config.toml
model = "image captioner"
tokenizer = "word"
vocab_size = 1482
encoder_width = 320
fusion = "prefix"
decoder_layers = 6
decoder_head_dim = 48
decoder_inner_norm = false
epochs = 29.7
Rows from block 4 of the image encoder of a small image captioner, named by matrix and row number. Rows with one number belong to one neuron. Each number is 128 + 32 x the weight over its row's rms, rounded and kept within 0 to 255. All counts start at 0. Numbers have three digits each.
After each neuron's rows are labels from the 100 images, of 14976, where the neuron reaches its highest value: "patch colour" is the nearest of a few named colours to the mean colour under the peak. Only what is clearly more common there than usual is listed. The data: photos of plants and fungi (iNaturalist).
# fc1: MLP up (encoder.blocks.4.mlp.fc1.weight, 1280x320), inputs 107-213
# fc2: MLP down (encoder.blocks.4.mlp.fc2.weight, 320x1280, transposed), outputs 107-213

fc1.532:155133181084131097123139089135120141130170217188084116151150120149139158176051100121110091090166109112120155143145090126104185124152126092111096136159134138114120159101048137165048116099087139135166157119138129108163126120090159195108125085104130120092166147111102128190071122119098107157115189110128122073149110139123115
fc2.532:125063088169127120098097140135086107140168070143097105085115114120097152064120108138138120095098146065145110048135178139133141146158151148142120086104078189117124107172149115073145135160117148160115114182104141139107150122116061134169081165163109135105121089146119103126205130119166104129166074140130193194155115161149117
patch colour: pink

fc1.685:125131166116137097143212075106135150154186129137067115167182121122189147118048128086163135119156148155081123105124095083111142128090165120145107196168153123096115132099096100122091120108063158101148189154162187138102100126123122142140170127123141131103150184147191068035136138084124142112084183082119122150226125052113153
fc2.685:103161186089131125121153156134106142144159086170102165103108163136140086137138097171141095097079162135162104129100077133083111156121130109146091120167161144096133194106154081153133120165138149092135144121132084139116079218094137098087161120120158110156212087128158078140156112140152138088136110107119151101136139068127123
patch colour: green

fc1.432:109135131192133109106181160160071088134124146148125140089103126161189208133155148144105142127154095154106151102106126115095142170163145168165144129138125113076107166127138114157127176170101104129161128093071144149089152155138114109098124172132105189234123155095144129143145076128065147134155126183171132163121126081125185
fc2.432:149152176113159156120077108069131158091185152182108123107127144180096070144091096062176108122101105121130192115081109134176171130128159060101182098201170166160128149127155171188095141141100092123087112186141133219142126141171139106120163068122116133144112107136080112128114151140138100048087122157118161125118141135106119
patch colour: green

fc1.746:118119067156213147099154177142055096158146129140130164116108125150181160118131139125150137127116103071069121168090132088141118156105115117160147192185129139110111160096117128142156150165170121104117153160091166135135146175121147192137147182137092119125157190116105138126183063168092055115088129138091136135149123100112147
fc2.746:171143116091166146124104127094138143114185138131134105109069138151071077161154104077104105141140107161134124117198110151168133092110173061112172090151152151172125150133199172143151150159086114147123118070126167162151095134162124121144157071137105213157112123170118158111096158139106125101059140162169184108139137169153130
patch colour: green

fc1.739:108110145171161115112157077166138121197069108092082131170151147176168196109085157102156142131180133148111175100092114079097146141137107105118104176184087113107113123144111078154037112148127136084142152162102181137096153052122121104139098173124092096124195177136165080107152086069132112146132177143118101149146055117079124
fc2.739:136080171083151128084143075115104181179132102142085142095142158177105128150106117095165101152133187103131108075084159164152116109125157119106105069153086197118104156137134117142079109158117190065110109181123102170078069126124145089174119110147138111079167117117133054117176127120118082068131155102100184074108117103111110
patch colour: green

fc1.528:185117112114100114143135157153148119176117207145163114139132105193147160120138118133144077143171114127134145115121088106093205109142081105080122162135125119101168177081098129167079134161121130093123134102116172108135134137091100167097145127106089091148167142147126135152090093078116110133078160156154101067147101121156098
fc2.528:122039117170156119146094138151089115127191129150109096077166112153102140123171092155115085083103135070143080075087148130148156127149201162148153183108100180093127109162159151082138174136089126158148102151091080169104126065159060174178135153169110159122100120128102148109209137108161075140156068130119196137091112189159110
patch colour: pink

fc1.35:146164113124116122099158128148141117146057101174186146131121125121126112110145117152148140139111164183137130115139116131103156141168121212090142164095172118154148177119138096091105175177218130175148146127155092109104145077093112145097088198133170144161116130126128122173125132112070157131108125141197033108127080092133143
fc2.35:112086106135133118104170099176070129087128083113161182117119135113086092086143135157092144141120168138129117110065160160179108156152173179098153096083111170125109139237125112101140150172080122128144129155163043163108113144204154098116109130149122148162110081095143138113199114085128166093146071140120197145086135107130130
patch colour: pink

fc1.109:097111125223111096044163106160112071126178118134112169126165143112152172138139130091118156107160123107082147132111120119133121172115139155161134144134139129122103196118156120152122166160110083155197114166117146161089147091166072160099144196124128153127119173133115162134179078107083135087141146142140154180109100106095192
fc2.109:148141204149197110113102117175160148105160120095100157139121119111084109147086090085148119077069134093139195113169153170132123147106134093095109092186153138124118109115142100175093174107109115132131155185132117145119158136138118081120153113161128140066152100119140120102130137121121120073174118108110108104073125104092118
patch colour: green

fc1.593:145148118151170092101144132158078075137126144154131118060109123150160164128129103132150080162117103088128107098098083114088151117168111136129089182149168115067152156103091103165113160167096112117146136081045146160093115134118128168059162183179094131146120169115101123105147074089097114189125153201113114105128151103166121
fc2.593:126097122117111123145152163145053121115158117092121180075144102090103109126183116172140144113056146062191066096109183107120142139121156126115162159080133192124159134140148160057145199196101120166146126113134090171115161171164147119153166155141166195163102083090122120112188107097137208074133078117155182150086104174130124
patch colour: pink

fc1.320:200119165128153159124159141138142039108183195192121132107193131150152106190132142133153055100147105166143107094063091135139127115145137150099130184131168102107125176101160115141153115151105135040145134119128103116108096159159126169097175144123184165153133160103140133133156139097113126149059179130120130101123120115156122
fc2.320:085133129171158165159096164165142139108117077021141111151113124138116180118159128156141146092039149094130139063140213152150126164168088187089117134100106130091119065150110121117151145059140101170131121180128072121100197107180148123118134175178138124125120144161155134084184136095201103128192112072086096135076078109164126
patch colour: pink

fc1.474:153117121126165143123191093161109081146169136154120113108186120172170124172106108138129113145114098117123116115091072124114129082126115130102113187149114093093141145100082099139084140112108138081184131078093115117088103106083143177080171200118165164117165142122100102148132095129093073199115171134102077094140156123106098
fc2.474:107110096153134121164149155146075134105124101093098131122098121089129185102194098208122148118082153074151067062153143124151153217171117158128146159111152167079133115157129079073153139158085108181143125113062090133138146123136117145161151160130158140158116091122155120084172129094154120123128071109127159189104058135150153
patch colour: pink