Weights of a small image captioner.
Model: 64-pixel images, encoder layers 10, encoder width 320, decoder norm layernorm.
Training: adamw at rate 0.00093, batches of 128.
Rows from block 4 of the image encoder of a small image captioner, named by matrix and row number. Rows with one number belong to one neuron. Each number is 500 + 50 x the weight over its row's rms, rounded and kept within 0 to 999. All counts start at 0. Numbers have three digits each. After the name is the row's rms in percent of the matrix's.
After each neuron's rows are labels from the 100 images, of 14976, where the neuron reaches its highest value: "top examples" is what is common among them; "patch colour" is the nearest of a few named colours to the mean colour under the peak. Only what is clearly more common there than usual is listed. The data: photos of plants and fungi (iNaturalist). In brackets: how many of the 100.
# fc1: MLP up (encoder.blocks.4.mlp.fc1.weight, 1280x320), inputs 107-213
# fc2: MLP down (encoder.blocks.4.mlp.fc2.weight, 320x1280, transposed), outputs 107-213

fc1.110 120:482479524461557430495464488461574462433391523577521522504408390536478528601516508524489544460536499606516509545430407507517499479491460530435493532562481443528542539478469361531467499611509519452562470499492442495527435481476510502425593437447497567579566569474485512527444538437526503455546466557542425460443491514460530
fc2.110 119:524480533597573558521402568515394466422504476438480475562491420499492450480497520507525491418451529476454592450449576540569500472511531511471496499535437539570525415528476537543488548411492488447481402514429471428482502503517473489551526523589446506430455493509359536508472513437570462511514496486470508490430428556487464
top examples: family: Asteraceae (27); order: Asterales (27); order Ranunculales (25)
patch colour: yellow (66); orange (33)

fc1.108 119:560543540549464561600624511541533526589445467463467476543510539417521451422530492595467511542496552485416509502516495444400604520521530505470609669476490489440512522468528531509516531489555523503559551491500584505422497472501417459545462527524463421466522507494490443417505450439487543516451511494477439515563392351554467
fc2.108 110:478389491522518497511483539513479596483450502434525455499486501569495569475577444581494538475500556467503499423449684578514529454534503551439489520518372499527523427502526479452472461489462551525508382536487465482391492414531476423599501498562493440502466414463409498459456542437602461451488528472512536480400398525547474
top examples: class Liliopsida (25)
patch colour: blue (57); cyan (38)

fc1.138 107:569507537513564518557622464512565447596530484449490480447488524521527520512532550538513401576530535503450517477550477533450516556482495588595527589443454490461460517494503483570460441442485544431507551470550515473464492491516445466505520518498503554475520525496527527462479448465459560577508614459462464453566472423600515
fc2.138 114:440499531441494531547378543461514574422475520531538455470452515520506563551565433474547489477480574493473523365511611571560498507492442565541398422544474506486513462461524489502523412455470494565433474582517466502557489488497571493499505463527556391544495551550407503465474557528643404408536566453464458432463492530553491
top examples: class Liliopsida (26)
patch colour: cyan (77)

fc1.483 161:462541524478529452476471553487559442439482565475607601478427370497547550520551503502460531502510546483512443461497459462448463514479407547511417474450500411464523539440521452477580499584466537463516551464462548477516410518462505479428541477458506567628520552445539510494472437468504472487543466599514421442491553407564552
fc2.483 174:584545494451525554507449530515455477454489486504474494513470498455491347527444485482518540415417485491511594476453565648519542449532529500521542450511493525552534449521426490515455517443544514465442405515522442449504537531448504510508549485500503550415497478498389543552383553515505514520473526513573431491478505560474429
top examples: family: Asteraceae (32); order: Asterales (32); order Ranunculales (28)
patch colour: yellow (44); orange (30)

fc1.223 130:479497509453586421433470485499544393490411534504599566459445398574455508564555513479495519486573492585512464538482395482523491457489405525440496517479500443481544567481479366491507506668529518467553487474508480506483447448499486553367646484470506555600506543478504535578461489431475492484500482550562446448458513551510520
fc2.223 124:522453509530610523544436602534374533468499480410515523523485424532495470492490490550549530388390533424498548435475556560583518473491539506466507546466435567533568419549472516494442550505504501520457398498429462491458516480522508484587539526562475496395485451434361539473477513419537524528513476470527551445448420575488462
top examples: family: Asteraceae (33); order: Asterales (33); order Ranunculales (26)
patch colour: yellow (71); orange (28)

fc1.435 093:395506570488569503568479488502535546419531554532465561553517408508481495560458474507479555389501556486469528486502398486541463487490490453472476534540565520530531461496405466516565579465427469538526523511455466467524416511443437485502531434441532459487494549468463551542405536486492490477482572514533431442467485507495579
fc2.435 101:454451487493568459446447492477505556479478548557551499502554525441455378518463533493494451566566465483475480445482608592577483491566531511487531512519561649506476489546483434456526435553511498391470454552511430497485527503503475510561458508495513498450475443485366614518490518476478504514428498529496595514504474554452462
top examples: order Asterales (32); family: Asteraceae (32)
patch colour: yellow (45); orange (36)

fc1.179 088:462526450612596456525450526503435542492524502434478487599453506478700526446473541579527546480528521486459526520473493466415505505512487508403516559522548454501535557485516487529548496520617478463525445540445562580512493541430529568493525565492486456536506585449488482458541490496468474473502501491521461430562435490474467
fc2.179 081:518458442491512439455445436501586571528479535455523482458481495527493575512449511437564569517526513479540577455485620606529499529508529442442447419490406605494554461466448435554425501492576507497507505570486516517473574347481472529529484501471461453469503516519306493440495540523528488501521604501510521443506446506487512
top examples: order Asterales (42); family: Asteraceae (42)
patch colour: grey (79)

fc1.371 123:450569472436490472467468472501522444422465495471539554525494415505496546463434499547469571549561532514515539547492496472464489467502431555511416471535530366534481552473537491562574459611525431487491532473594539520550486531470527491398515481412466548493419539480542485549513492429519561448578451516484453455484558571508517
fc2.371 129:507461443518491541511417529496565438466433549495542583505503475504513423542438504474520477497503403455538580431400473614585484466534511490467595494476468467561532466528478506574501563544591396414493475499500527487513509478550474521538539550483481562476410418456399592538434483464447519530417562551504437515429498523469506
top examples: order Asterales (29); family: Asteraceae (28)
patch colour: orange (45); yellow (25)

fc1.94 120:449484457491539405439437464503505430398446526493597593491410360503505526548566487483503515459504508535528462461444442502513471499497433572413445460470539479499551525498471382501563527569500506469514475501471470521533437486488494545404579428445507543607462548430479546533480502448500506487564493589556458423411544495511527
fc2.94 119:534507513531576499499444528481434518441500470440505489508521450480492399539437555523561540417455521466470565434471585625595509462509541522483508467509421612520521425561434454472472514506499522426470420537481445460477508496491520480572549528559502547391490493476327521522445542447563482529489495486501515482467431563469451
top examples: family: Asteraceae (29); order: Asterales (29); order Ranunculales (27)
patch colour: yellow (52); orange (46)

fc1.513 125:522410511453488463491511470525566571476497599595544495490514451620499511597512465498509589512586460524500503562490407494520541447511529520503495532562460461579525504505483440509415526602558469599595457444555483514519461413497486526533585506464541583598446541458503512535411549514463552490487505532576438579466555548587624
fc2.513 120:437533492531574540492504416475547524497526500478459489524504563549586444526447533450455513533575509588439596522428632525525506458520532452457464486543429468511484448502468482520449481393491532387541449582546493458473436483545488486531504472481497477484496460574443433508436529479575439486433551543487492542541493435449517
top examples: order Ranunculales (25)
patch colour: orange (40); red (31)

fc1.104 089:479430513506559481436474523571504408465476557509506568564488376545481556481527446584504563423509527526490569457460443418527531479475471514433487588520471378512548492450431474594489566527465438538611475546505448517498456494534451505413532480479500454499448541483518503578482444401508540449460522524501441452427485532493519
fc2.104 097:508492511476554426478454484484449539429468530492528494512534494432511504519455452536553511525504446375500513427449597690560479495552491573482493363537519710514538473565456432506526441471510513407493433504512444517498499519480487538565497469468531528493454418439282540495477508421460475490468542545489553548488428534484491
top examples: family: Asteraceae (29); order: Asterales (29); order Ranunculales (27)
patch colour: yellow (42); orange (38)

fc1.583 117:424475552516562520516476500582522425441474513393543503520508462533456493458535526536495518433474576504529524438513510471484502474574497486432452568546571389538576447455500514509591590486497483534538479525534528486454477471489503428501528465478519495492431535469504504478488479480562530504482504520495421470433452498509490
fc2.583 122:522472490471520486467437500491533510470485555545531562497498487386496376528466513520472493505485452435486494438455628631597476504579503567498510445479492641510493474557475417487527489478509490420514484521508452473524516488481511513546507500466533575531482437441303604534462510429475500550446506563499484506456487505496484
top examples: order Ranunculales (29); order Asterales (27)
patch colour: yellow (27); orange (25)

fc1.725 106:439475474472487459492421534460509560458492557524567518498460433560559488535478493457573516465479494512506450531502487457465493482506486513359437522470463476503547482425465436459497564533544489518494452446496502519465402479429524444502551481457541483627518543471523475458378557513480506399492500491575480470477529470558527
fc2.725 113:471522451524453544505469475478481565538434494398540482479433554367456499454543527492525594499445547481556558501477624531527481503528512651559564445393479516457476440598510467479522481366591486540401453551540399510493546483506515493515537511478500499519468462470479533468459542524523523459483503468523459459476499456548484
top examples: family: Asteraceae (31); order: Asterales (31); order Ranunculales (29)
patch colour: orange (46)

fc1.429 134:431530524471570415476472548499581445452428547491648634485385378469495478541525481496499534491471559451539444474517398517516484511507427521461474494446562495434545542470507421497585473645568505483526578490465484493524459488504490518392594456479498499650519525474499534534433466494476512469549538563565466385438487477537526
fc2.429 129:575480479472582540537441554561387527469497490491501524498486457494505349548496505568522553420360518454533547473486507552573519439547550455491542568501493579550542436612415469477435544461513480483468406502482449469461495520465534488566560490536526553427497453431433544511416526485437574534499509498548463475424429594450461
top examples: family: Asteraceae (32); order: Asterales (32); order Ranunculales (30)
patch colour: yellow (55); orange (43)

fc1.39 139:530455488570505506568587479505479391533566507536458509497558503471639497512478544537582453443476446437423547541501437333422516536452546574531425605404458486494494517466492519578544519499387486456561456432474536493465415515521455504498485549552503525475476582485624479501515503447382541555520565490544502557563463382565511
fc2.39 128:475556502535475558525425558481561476439446470401547433522435467559489584498541432462443563473471547543489639470566644532489503462468420562504429404477460405551532373461518537585505495379532516525395432576496512444509539456540531445454470510519488458443457567526416524456424551473645441447499580533474414450491451465525469
top examples: class Liliopsida (25)
patch colour: cyan (78)

fc1.449 095:468506563484528493512508446469566489484472525487402514562551482490584501544425556466547497472546514557463500509435466466469477516567489573529408582580501494494491468487441488493441439418488502436541510576592472461545506529354557542463488470401611494401585536479542480568485559454512471493542567390458420525531480491460487
fc2.449 095:474439399570520585482452551560451536430467421458515437539397517559482511472517491553537571471395532478494559398425620524541503456552523557382484542509427550524512484575449448493440520448561486507483321561515402460526512477539487504536528570558466501474461463515452473509514570446527455476531519452479472526443420538496485
top examples: order Asterales (34); family: Asteraceae (34)
patch colour: yellow (50)

fc1.578 094:478409485538498407438417500541542437505484530443572558524449462429602528483542509517497428466483444493400460544508509454395489542439531594411412547492442475533456481452536486465540489484528514501521409537512509411477403472558409479558510445492459504506424580469509520515501502424455521486588519547547490426486424539666528
fc2.578 098:474464489498451470502404429520481467450446526539536426489482500469442465437492446525480438482502523430474531376514542575509483500516463489513486408511488561489472452552516489544533383422483516451457482524465409501560495482442482515502410515561467441430496472529410552535587500534559357577603529499456452441492555583464423
top examples: class: Liliopsida (30); order Asparagales (27); family: Asparagaceae (27)
patch colour: cyan (59)

fc1.316 108:422435388526569423428467460493474474472512543469573563492490412541631589484524499461564493443559524500512466503434482406480479513465438552458451515499515507473551569506473443480534539581589505441445463578447508549529517469472488620428568550475473505547496566393490504478538512453505505454523522531548501466495463521489483
fc2.316 107:505479485545570469467521495518438573515521518431467457489541510478477552509480504522523558447421564390527554393508637594567474460520540548487512457472457655491557387579491470487477449493494536527468424568476466508460578427498510515590501513501520529430465470485326525426473514450544494464499528468511541503484438510482485
top examples: order Ranunculales (25)
patch colour: orange (52)

fc1.735 107:498507502525474451522478511447503444490526522445500550554589515387581527510443552558483422381427446446415509526528477438350504516450518611427445555364486442503505488461501497537506455401489504467474470541558444422460514545476417512507474483469552498483528550469541521527478473443450574559509600478494457417475394401528484
fc2.735 105:477503490513522540489416501512566456455443431511599406547465474515499541484502470511512498509495564458497553340487573557544496547506420547450419472503425491462486462501481437504460456453581489494472444610531469432546515424511517502479491566572503432508500528580429458523546534485616399496608507467420418483463511536553474
top examples: class: Liliopsida (26); order Asparagales (25); family: Asparagaceae (25)
patch colour: cyan (77)

fc1.292 119:440521498468486427502485567497536375436451523389620588513426391512471509499564506477436547472488532535505459490489470464488527474513454481451405510413520448483549507446487481463565508567501519487524518530527580462490452488467453463460541406429504483530432507411479544520415476427496557500521487609538421462440398483543516
fc2.292 128:514443485461539471486459506474479516477502511507500504428503489452461407534449469504476520497457489451538490434429618648595491479558553582542538463462465623520505458580488415476498486501499515454512454525492416500468486473496511473554546487494497550478512399478351524495488524465498535537449500509499502465431525551471457
top examples: order Ranunculales (27)
patch colour: orange (48); red (29)

fc1.522 115:464523451492513468476496475501479507496497516501477480537500396485541564469481504523522560560550499386508500519607450478472489539468442511558469458576553429436455575457506456527577421582502515592525561435477571520491477533391470545510526457440449490481530547466564472435554434438523504459603431514452489433509573556437528
fc2.522 112:546507490462436532456451497507573470455414562532513589567503507467479412525528523487501444550503416515484535488449417541501477538579504477531564510496510418561475433487442484519515565487567395427508520495528529459571546490502524536515509477459556557519383492490454588557404455557420545574443522529458422552437474552505489
top examples: order Asterales (29); family: Asteraceae (29)
patch colour: orange (31)

fc1.433 156:520537493440512503430478496491517461422449519604524536503446409563464523548535446523485576523597508616520527506404441517545494527535441526480491495577552446547518582502493413502520555645554422477518470497513525523592426520493538497433589473418506521555467549480474504506494506456480554423486476540488466510487522535523590
fc2.433 153:536507558614565541513390490490519393417545464513456484588468443545540519516481499507494372464544438563454527425436557580555492524501511494466515499588447430535493494463506499533531540414491479358529438473431520463480416500589435453494486565567446508458418493559453559523474506463587416579484489551450460539486473491480517
top examples: order Asterales (28); family: Asteraceae (28)
patch colour: orange (47); yellow (36)

fc1.414 102:447553479490507570549521492500476508522483518526474426509513501547529511594489481529481526499472541530488519550471463472473520449601487567497468580563516471494524498453444448502428539442505525546554488472507392454514505469357551595445498533465504504447557587542471471594459549570509419501472521370466389442513538548488521
fc2.414 106:466456440543501503471475491573504542507428470414483452525471527426520491449538535589535488478531463399474469446540573494562440563578476502515593510528482611470449451578431471413509494523576441485454422531497500451544585486452431494560449549566455444457453468468531579497520512525451487506477476517498552623519403592503495
top examples: order Asterales (27)
patch colour: orange (39); red (26)

fc1.422 088:546471486452547541499447545418553558527429527438493525545473523517609545562522585490578478497560419573436536594545438462468470465467444542460451566509473408546508504454521437584432447505566461461485440535530554497456514520442504473455526476452512481523532550502511525488385561634524509408443593430519473501514400519514536
fc2.422 086:421519410443494518512405528487417579480451474433541491492462553495468577488503428455616579516462558475515545431516585531558524450470503514431481449399419571496547507562462453519481429497489499569389438622515408559512514476484517585528487471482498437488460488532425484527469574480549456416505550443571465436434425530488466
top examples: order Asterales (34); family: Asteraceae (34)
patch colour: yellow (50); orange (41)

fc1.570 123:450538491496579398489454476514505470416475516479579610508415368492527595509553540575493543447521592525525475485477440419482470549497430562500376481431479487478580513500414400485580506567470509446444525513374533456528519531480512539458521483503469543601512539427494550492453479449480475508599530613515471464511461417557494
fc2.570 122:546477483502580503505441542510439515469530497449478488488526517449471408547452539495507540422440501475482571464440605609550503423535591523485495485497489629565534414539480490499504531470511530477462390555517453460481515514484509495564542480538490579398447496444320528510477560459534513497486523462515481441470446587485396
top examples: family: Asteraceae (29); order: Asterales (29); order Ranunculales (27)
patch colour: yellow (43); orange (37)

fc1.696 115:537487449545498462525545462461436561517527473505464446475558551402627537428442575521471444580565450463408450504512479378395518543456524516514407525506487497456427558487567535504480509481509523406498511441466590500486406512441457528579458508520439475445476536440543417419565489461429460486588533499484521459568423395570490
fc2.696 120:443475541474533476515403548484483551443453549496454515493456500442540558520472445505532546454501579394479488324414626580550462486528463523525477394577431573464485445461481436488480407467511574509446470594461495509534526480453541489578528482569527410511524486499382494465550533513603388456550570486475511488452472551507519
top examples: class: Liliopsida (26); order Asparagales (25); family: Asparagaceae (25)
patch colour: cyan (55); blue (43)

fc1.580 103:508519544570479490578546530463521430475525541451509558543585498386595491498482546552510402445427489516477525508494495434401520577517541642406428543372506486508481461487491504563529492457498506432478480498555501407441506576510438470487484499474573533484493515485522517530489488437408598560510568477498452479534378354571484
fc2.580 109:454499487538519552505400533532573481457457435466566436518485496526494530495525475509518498463479554506502527346513579546525508535510418570478435473505467444469508475459482432479511461430580504529447458625548469429518548441529532470452492561552506438539492520597477455540488542531653391453590523424444420470442478516560494
top examples: class Liliopsida (26)
patch colour: cyan (81)

fc1.396 138:505548529468548384416455503493559469450458513547602605469384329514519521573541462518524487474547535549525462510469402488488472504501388573448463472506506452493529568477470379505521512648547501479514499497508496461521437518491478483406582497496492590636524545415480518541459446431440487461519465540529440428465534435575527
fc2.396 132:512498493542507600543409609520379510432489454393532490497504473478487433477483546524533552406390548468549588463472583549549536451500555510496504538448482537558539402542460580522511527424546503478421389525466441469464519508512505457571544502562469520370442484468422531524438555486534542512531498467505508433433451558483450
top examples: family: Asteraceae (30); order: Asterales (30); order Ranunculales (27)
patch colour: yellow (67); orange (30)

fc1.47 129:466476506454528476465477490512564451419425553490581570482482411538456499549502488502472582423534483558515498517456440499524496453499483515448464536516503399556531481458504446483524569566493469487551485491513521481510450453479457497448597480454519542544414549426495517508445512476486534490507476556556399482446501554583576
fc2.47 135:555472497509554521447420496470525510455487486521515487490500479516496367509423502507507479488489477502469534456419597626576462480525547550484510465519427550560493424558458456515446466486524499376494418549477449486474501451520463501551520501563491526409442460478372544509463525454554502521476517559500502500460480565482438
top examples: family: Asteraceae (33); order: Asterales (33); order Ranunculales (26)
patch colour: yellow (50); orange (48)

fc1.609 091:482556489568461502497561447472485428487543545419500532566622508407581530533427572525526397476463434538399507518519457428408528534502507598414474555430523435460492515505462499590507476403436482415486543497551507412407554598491470463464490478457548526518514541435554525466483453392453525620464606482445466445532421345487488
fc2.609 099:500487517487497556513375557511572507449450477514563430499436474517480529529485449494501516485476550453485544324470601605543507527539419542477399432519418500467521473494493423498478405424583503514456457611574504434508530451521518493514479524562504438507479509552438457529478511540643399472600547505492404464445473518567461
top examples: class Liliopsida (25)
patch colour: cyan (73)

fc1.360 097:510531517552442482589536536475468540558530517538472560560554523363615477518387503550478500433454499427418530548467521471382566528521557564457512551430480458529525481432490530526491540436504534506506496532537491465474518528449499488563476494488544451480560508473498472488466477475424548546476536514531424516512445366528475
fc2.360 096:421498453585524522445442495551538470440499485459544511526470461503454545472527446540518534537477548466521526348509599564530516556544448528426435532504426473413487471498491412460506503459544521539482492627513510468492571440530469466482482577542479456527515494541473494494519510489652413475609484498506428516440435480542561
top examples: class Liliopsida (25)
patch colour: cyan (68)

fc1.749 113:543541601555511473525685456502537471570473485462424425488527528535528513518512566525503402540518493502444557490580477495417562534533492557564478573487478494446447499497514527529469524439449528506592552429509533485416457464514437417519490496515478564541527514504542497433473455438430531574534530507479446522555450320562474
fc2.749 103:460499518434497526515421547441548625428475525478529412463485545579490532563529476462491531509503620520467533439508593586526512457507482575535389408486463483532508443505531453484508432453480544522405431570590421498490458451469563480552488476506535429515538584500451443474428562536615436403504578458494471449502519506564492
top examples: class Liliopsida (25)
patch colour: cyan (59); blue (41)

fc1.765 093:529417447558535376559518477491484494471466570534526472436509428539593607548477579487571497582601452496558470561495460434481521556536488561483420515526526447523523507478547477443434453548467471468542508305464592488470477478448527513505493496492508520604483494425582550505506512518458503588525491481528491570474532567537510
fc2.765 090:581511527456471547514425453468604498524467541533463500475505579380429387500451504436482435484497430526528558489443553594438526414564566475542548460432519527525556490468545509488510496473547521464423470590557510491556565504504466484482531465473492556454512479558391553517498536528535539538443584487520448417504514526521404
top examples: order Asterales (29)
patch colour: brown (62)

fc1.273 091:491515536585489479530645458537516479532491484468510541523514486478586501495514524557513455500452590491517535455481509501404492546589489660472493547422470480489490474498467488514463536434471537458492573507481469486470518495482514488481463582576601486556527555474483442471482467407461548548507568523522430500467487337544496
fc2.273 091:429517512477475559515438560514511536417508448477526489459474561519456477482563416504501500507429573536528487352446654603549556520588517539492438473487506506496496500492557483435572486446509491534475444614562426508481469544543544432508472501520521450543485504557471424505532510559595466353532495496461489492470471464577538
top examples: class: Liliopsida (28); order Asparagales (26); family: Asparagaceae (26)
patch colour: cyan (80)

fc1.430 114:495551537535478496539574511425514499506489495440524485569536498448681504461512564579537466544493484513428527509569444340422487542496482574537412581490505479468456518508468512531580468494487527474556560448503583451471427566449489456532492479501495516563532548449603493459500466436439519510528513530498464530567437348555506
fc2.430 111:544479531521444511510449495445530560495414464515498376445460507554504571467515485449526519538491584535493566479515525508446496481455409526537464461479389475450514443518526533534475361376553601503395445513450487498521474457416498490541510546537515374473511524519450443484466517572637446492594552466500488437559545512559414
top examples: class Liliopsida (25)
patch colour: cyan (56); blue (35)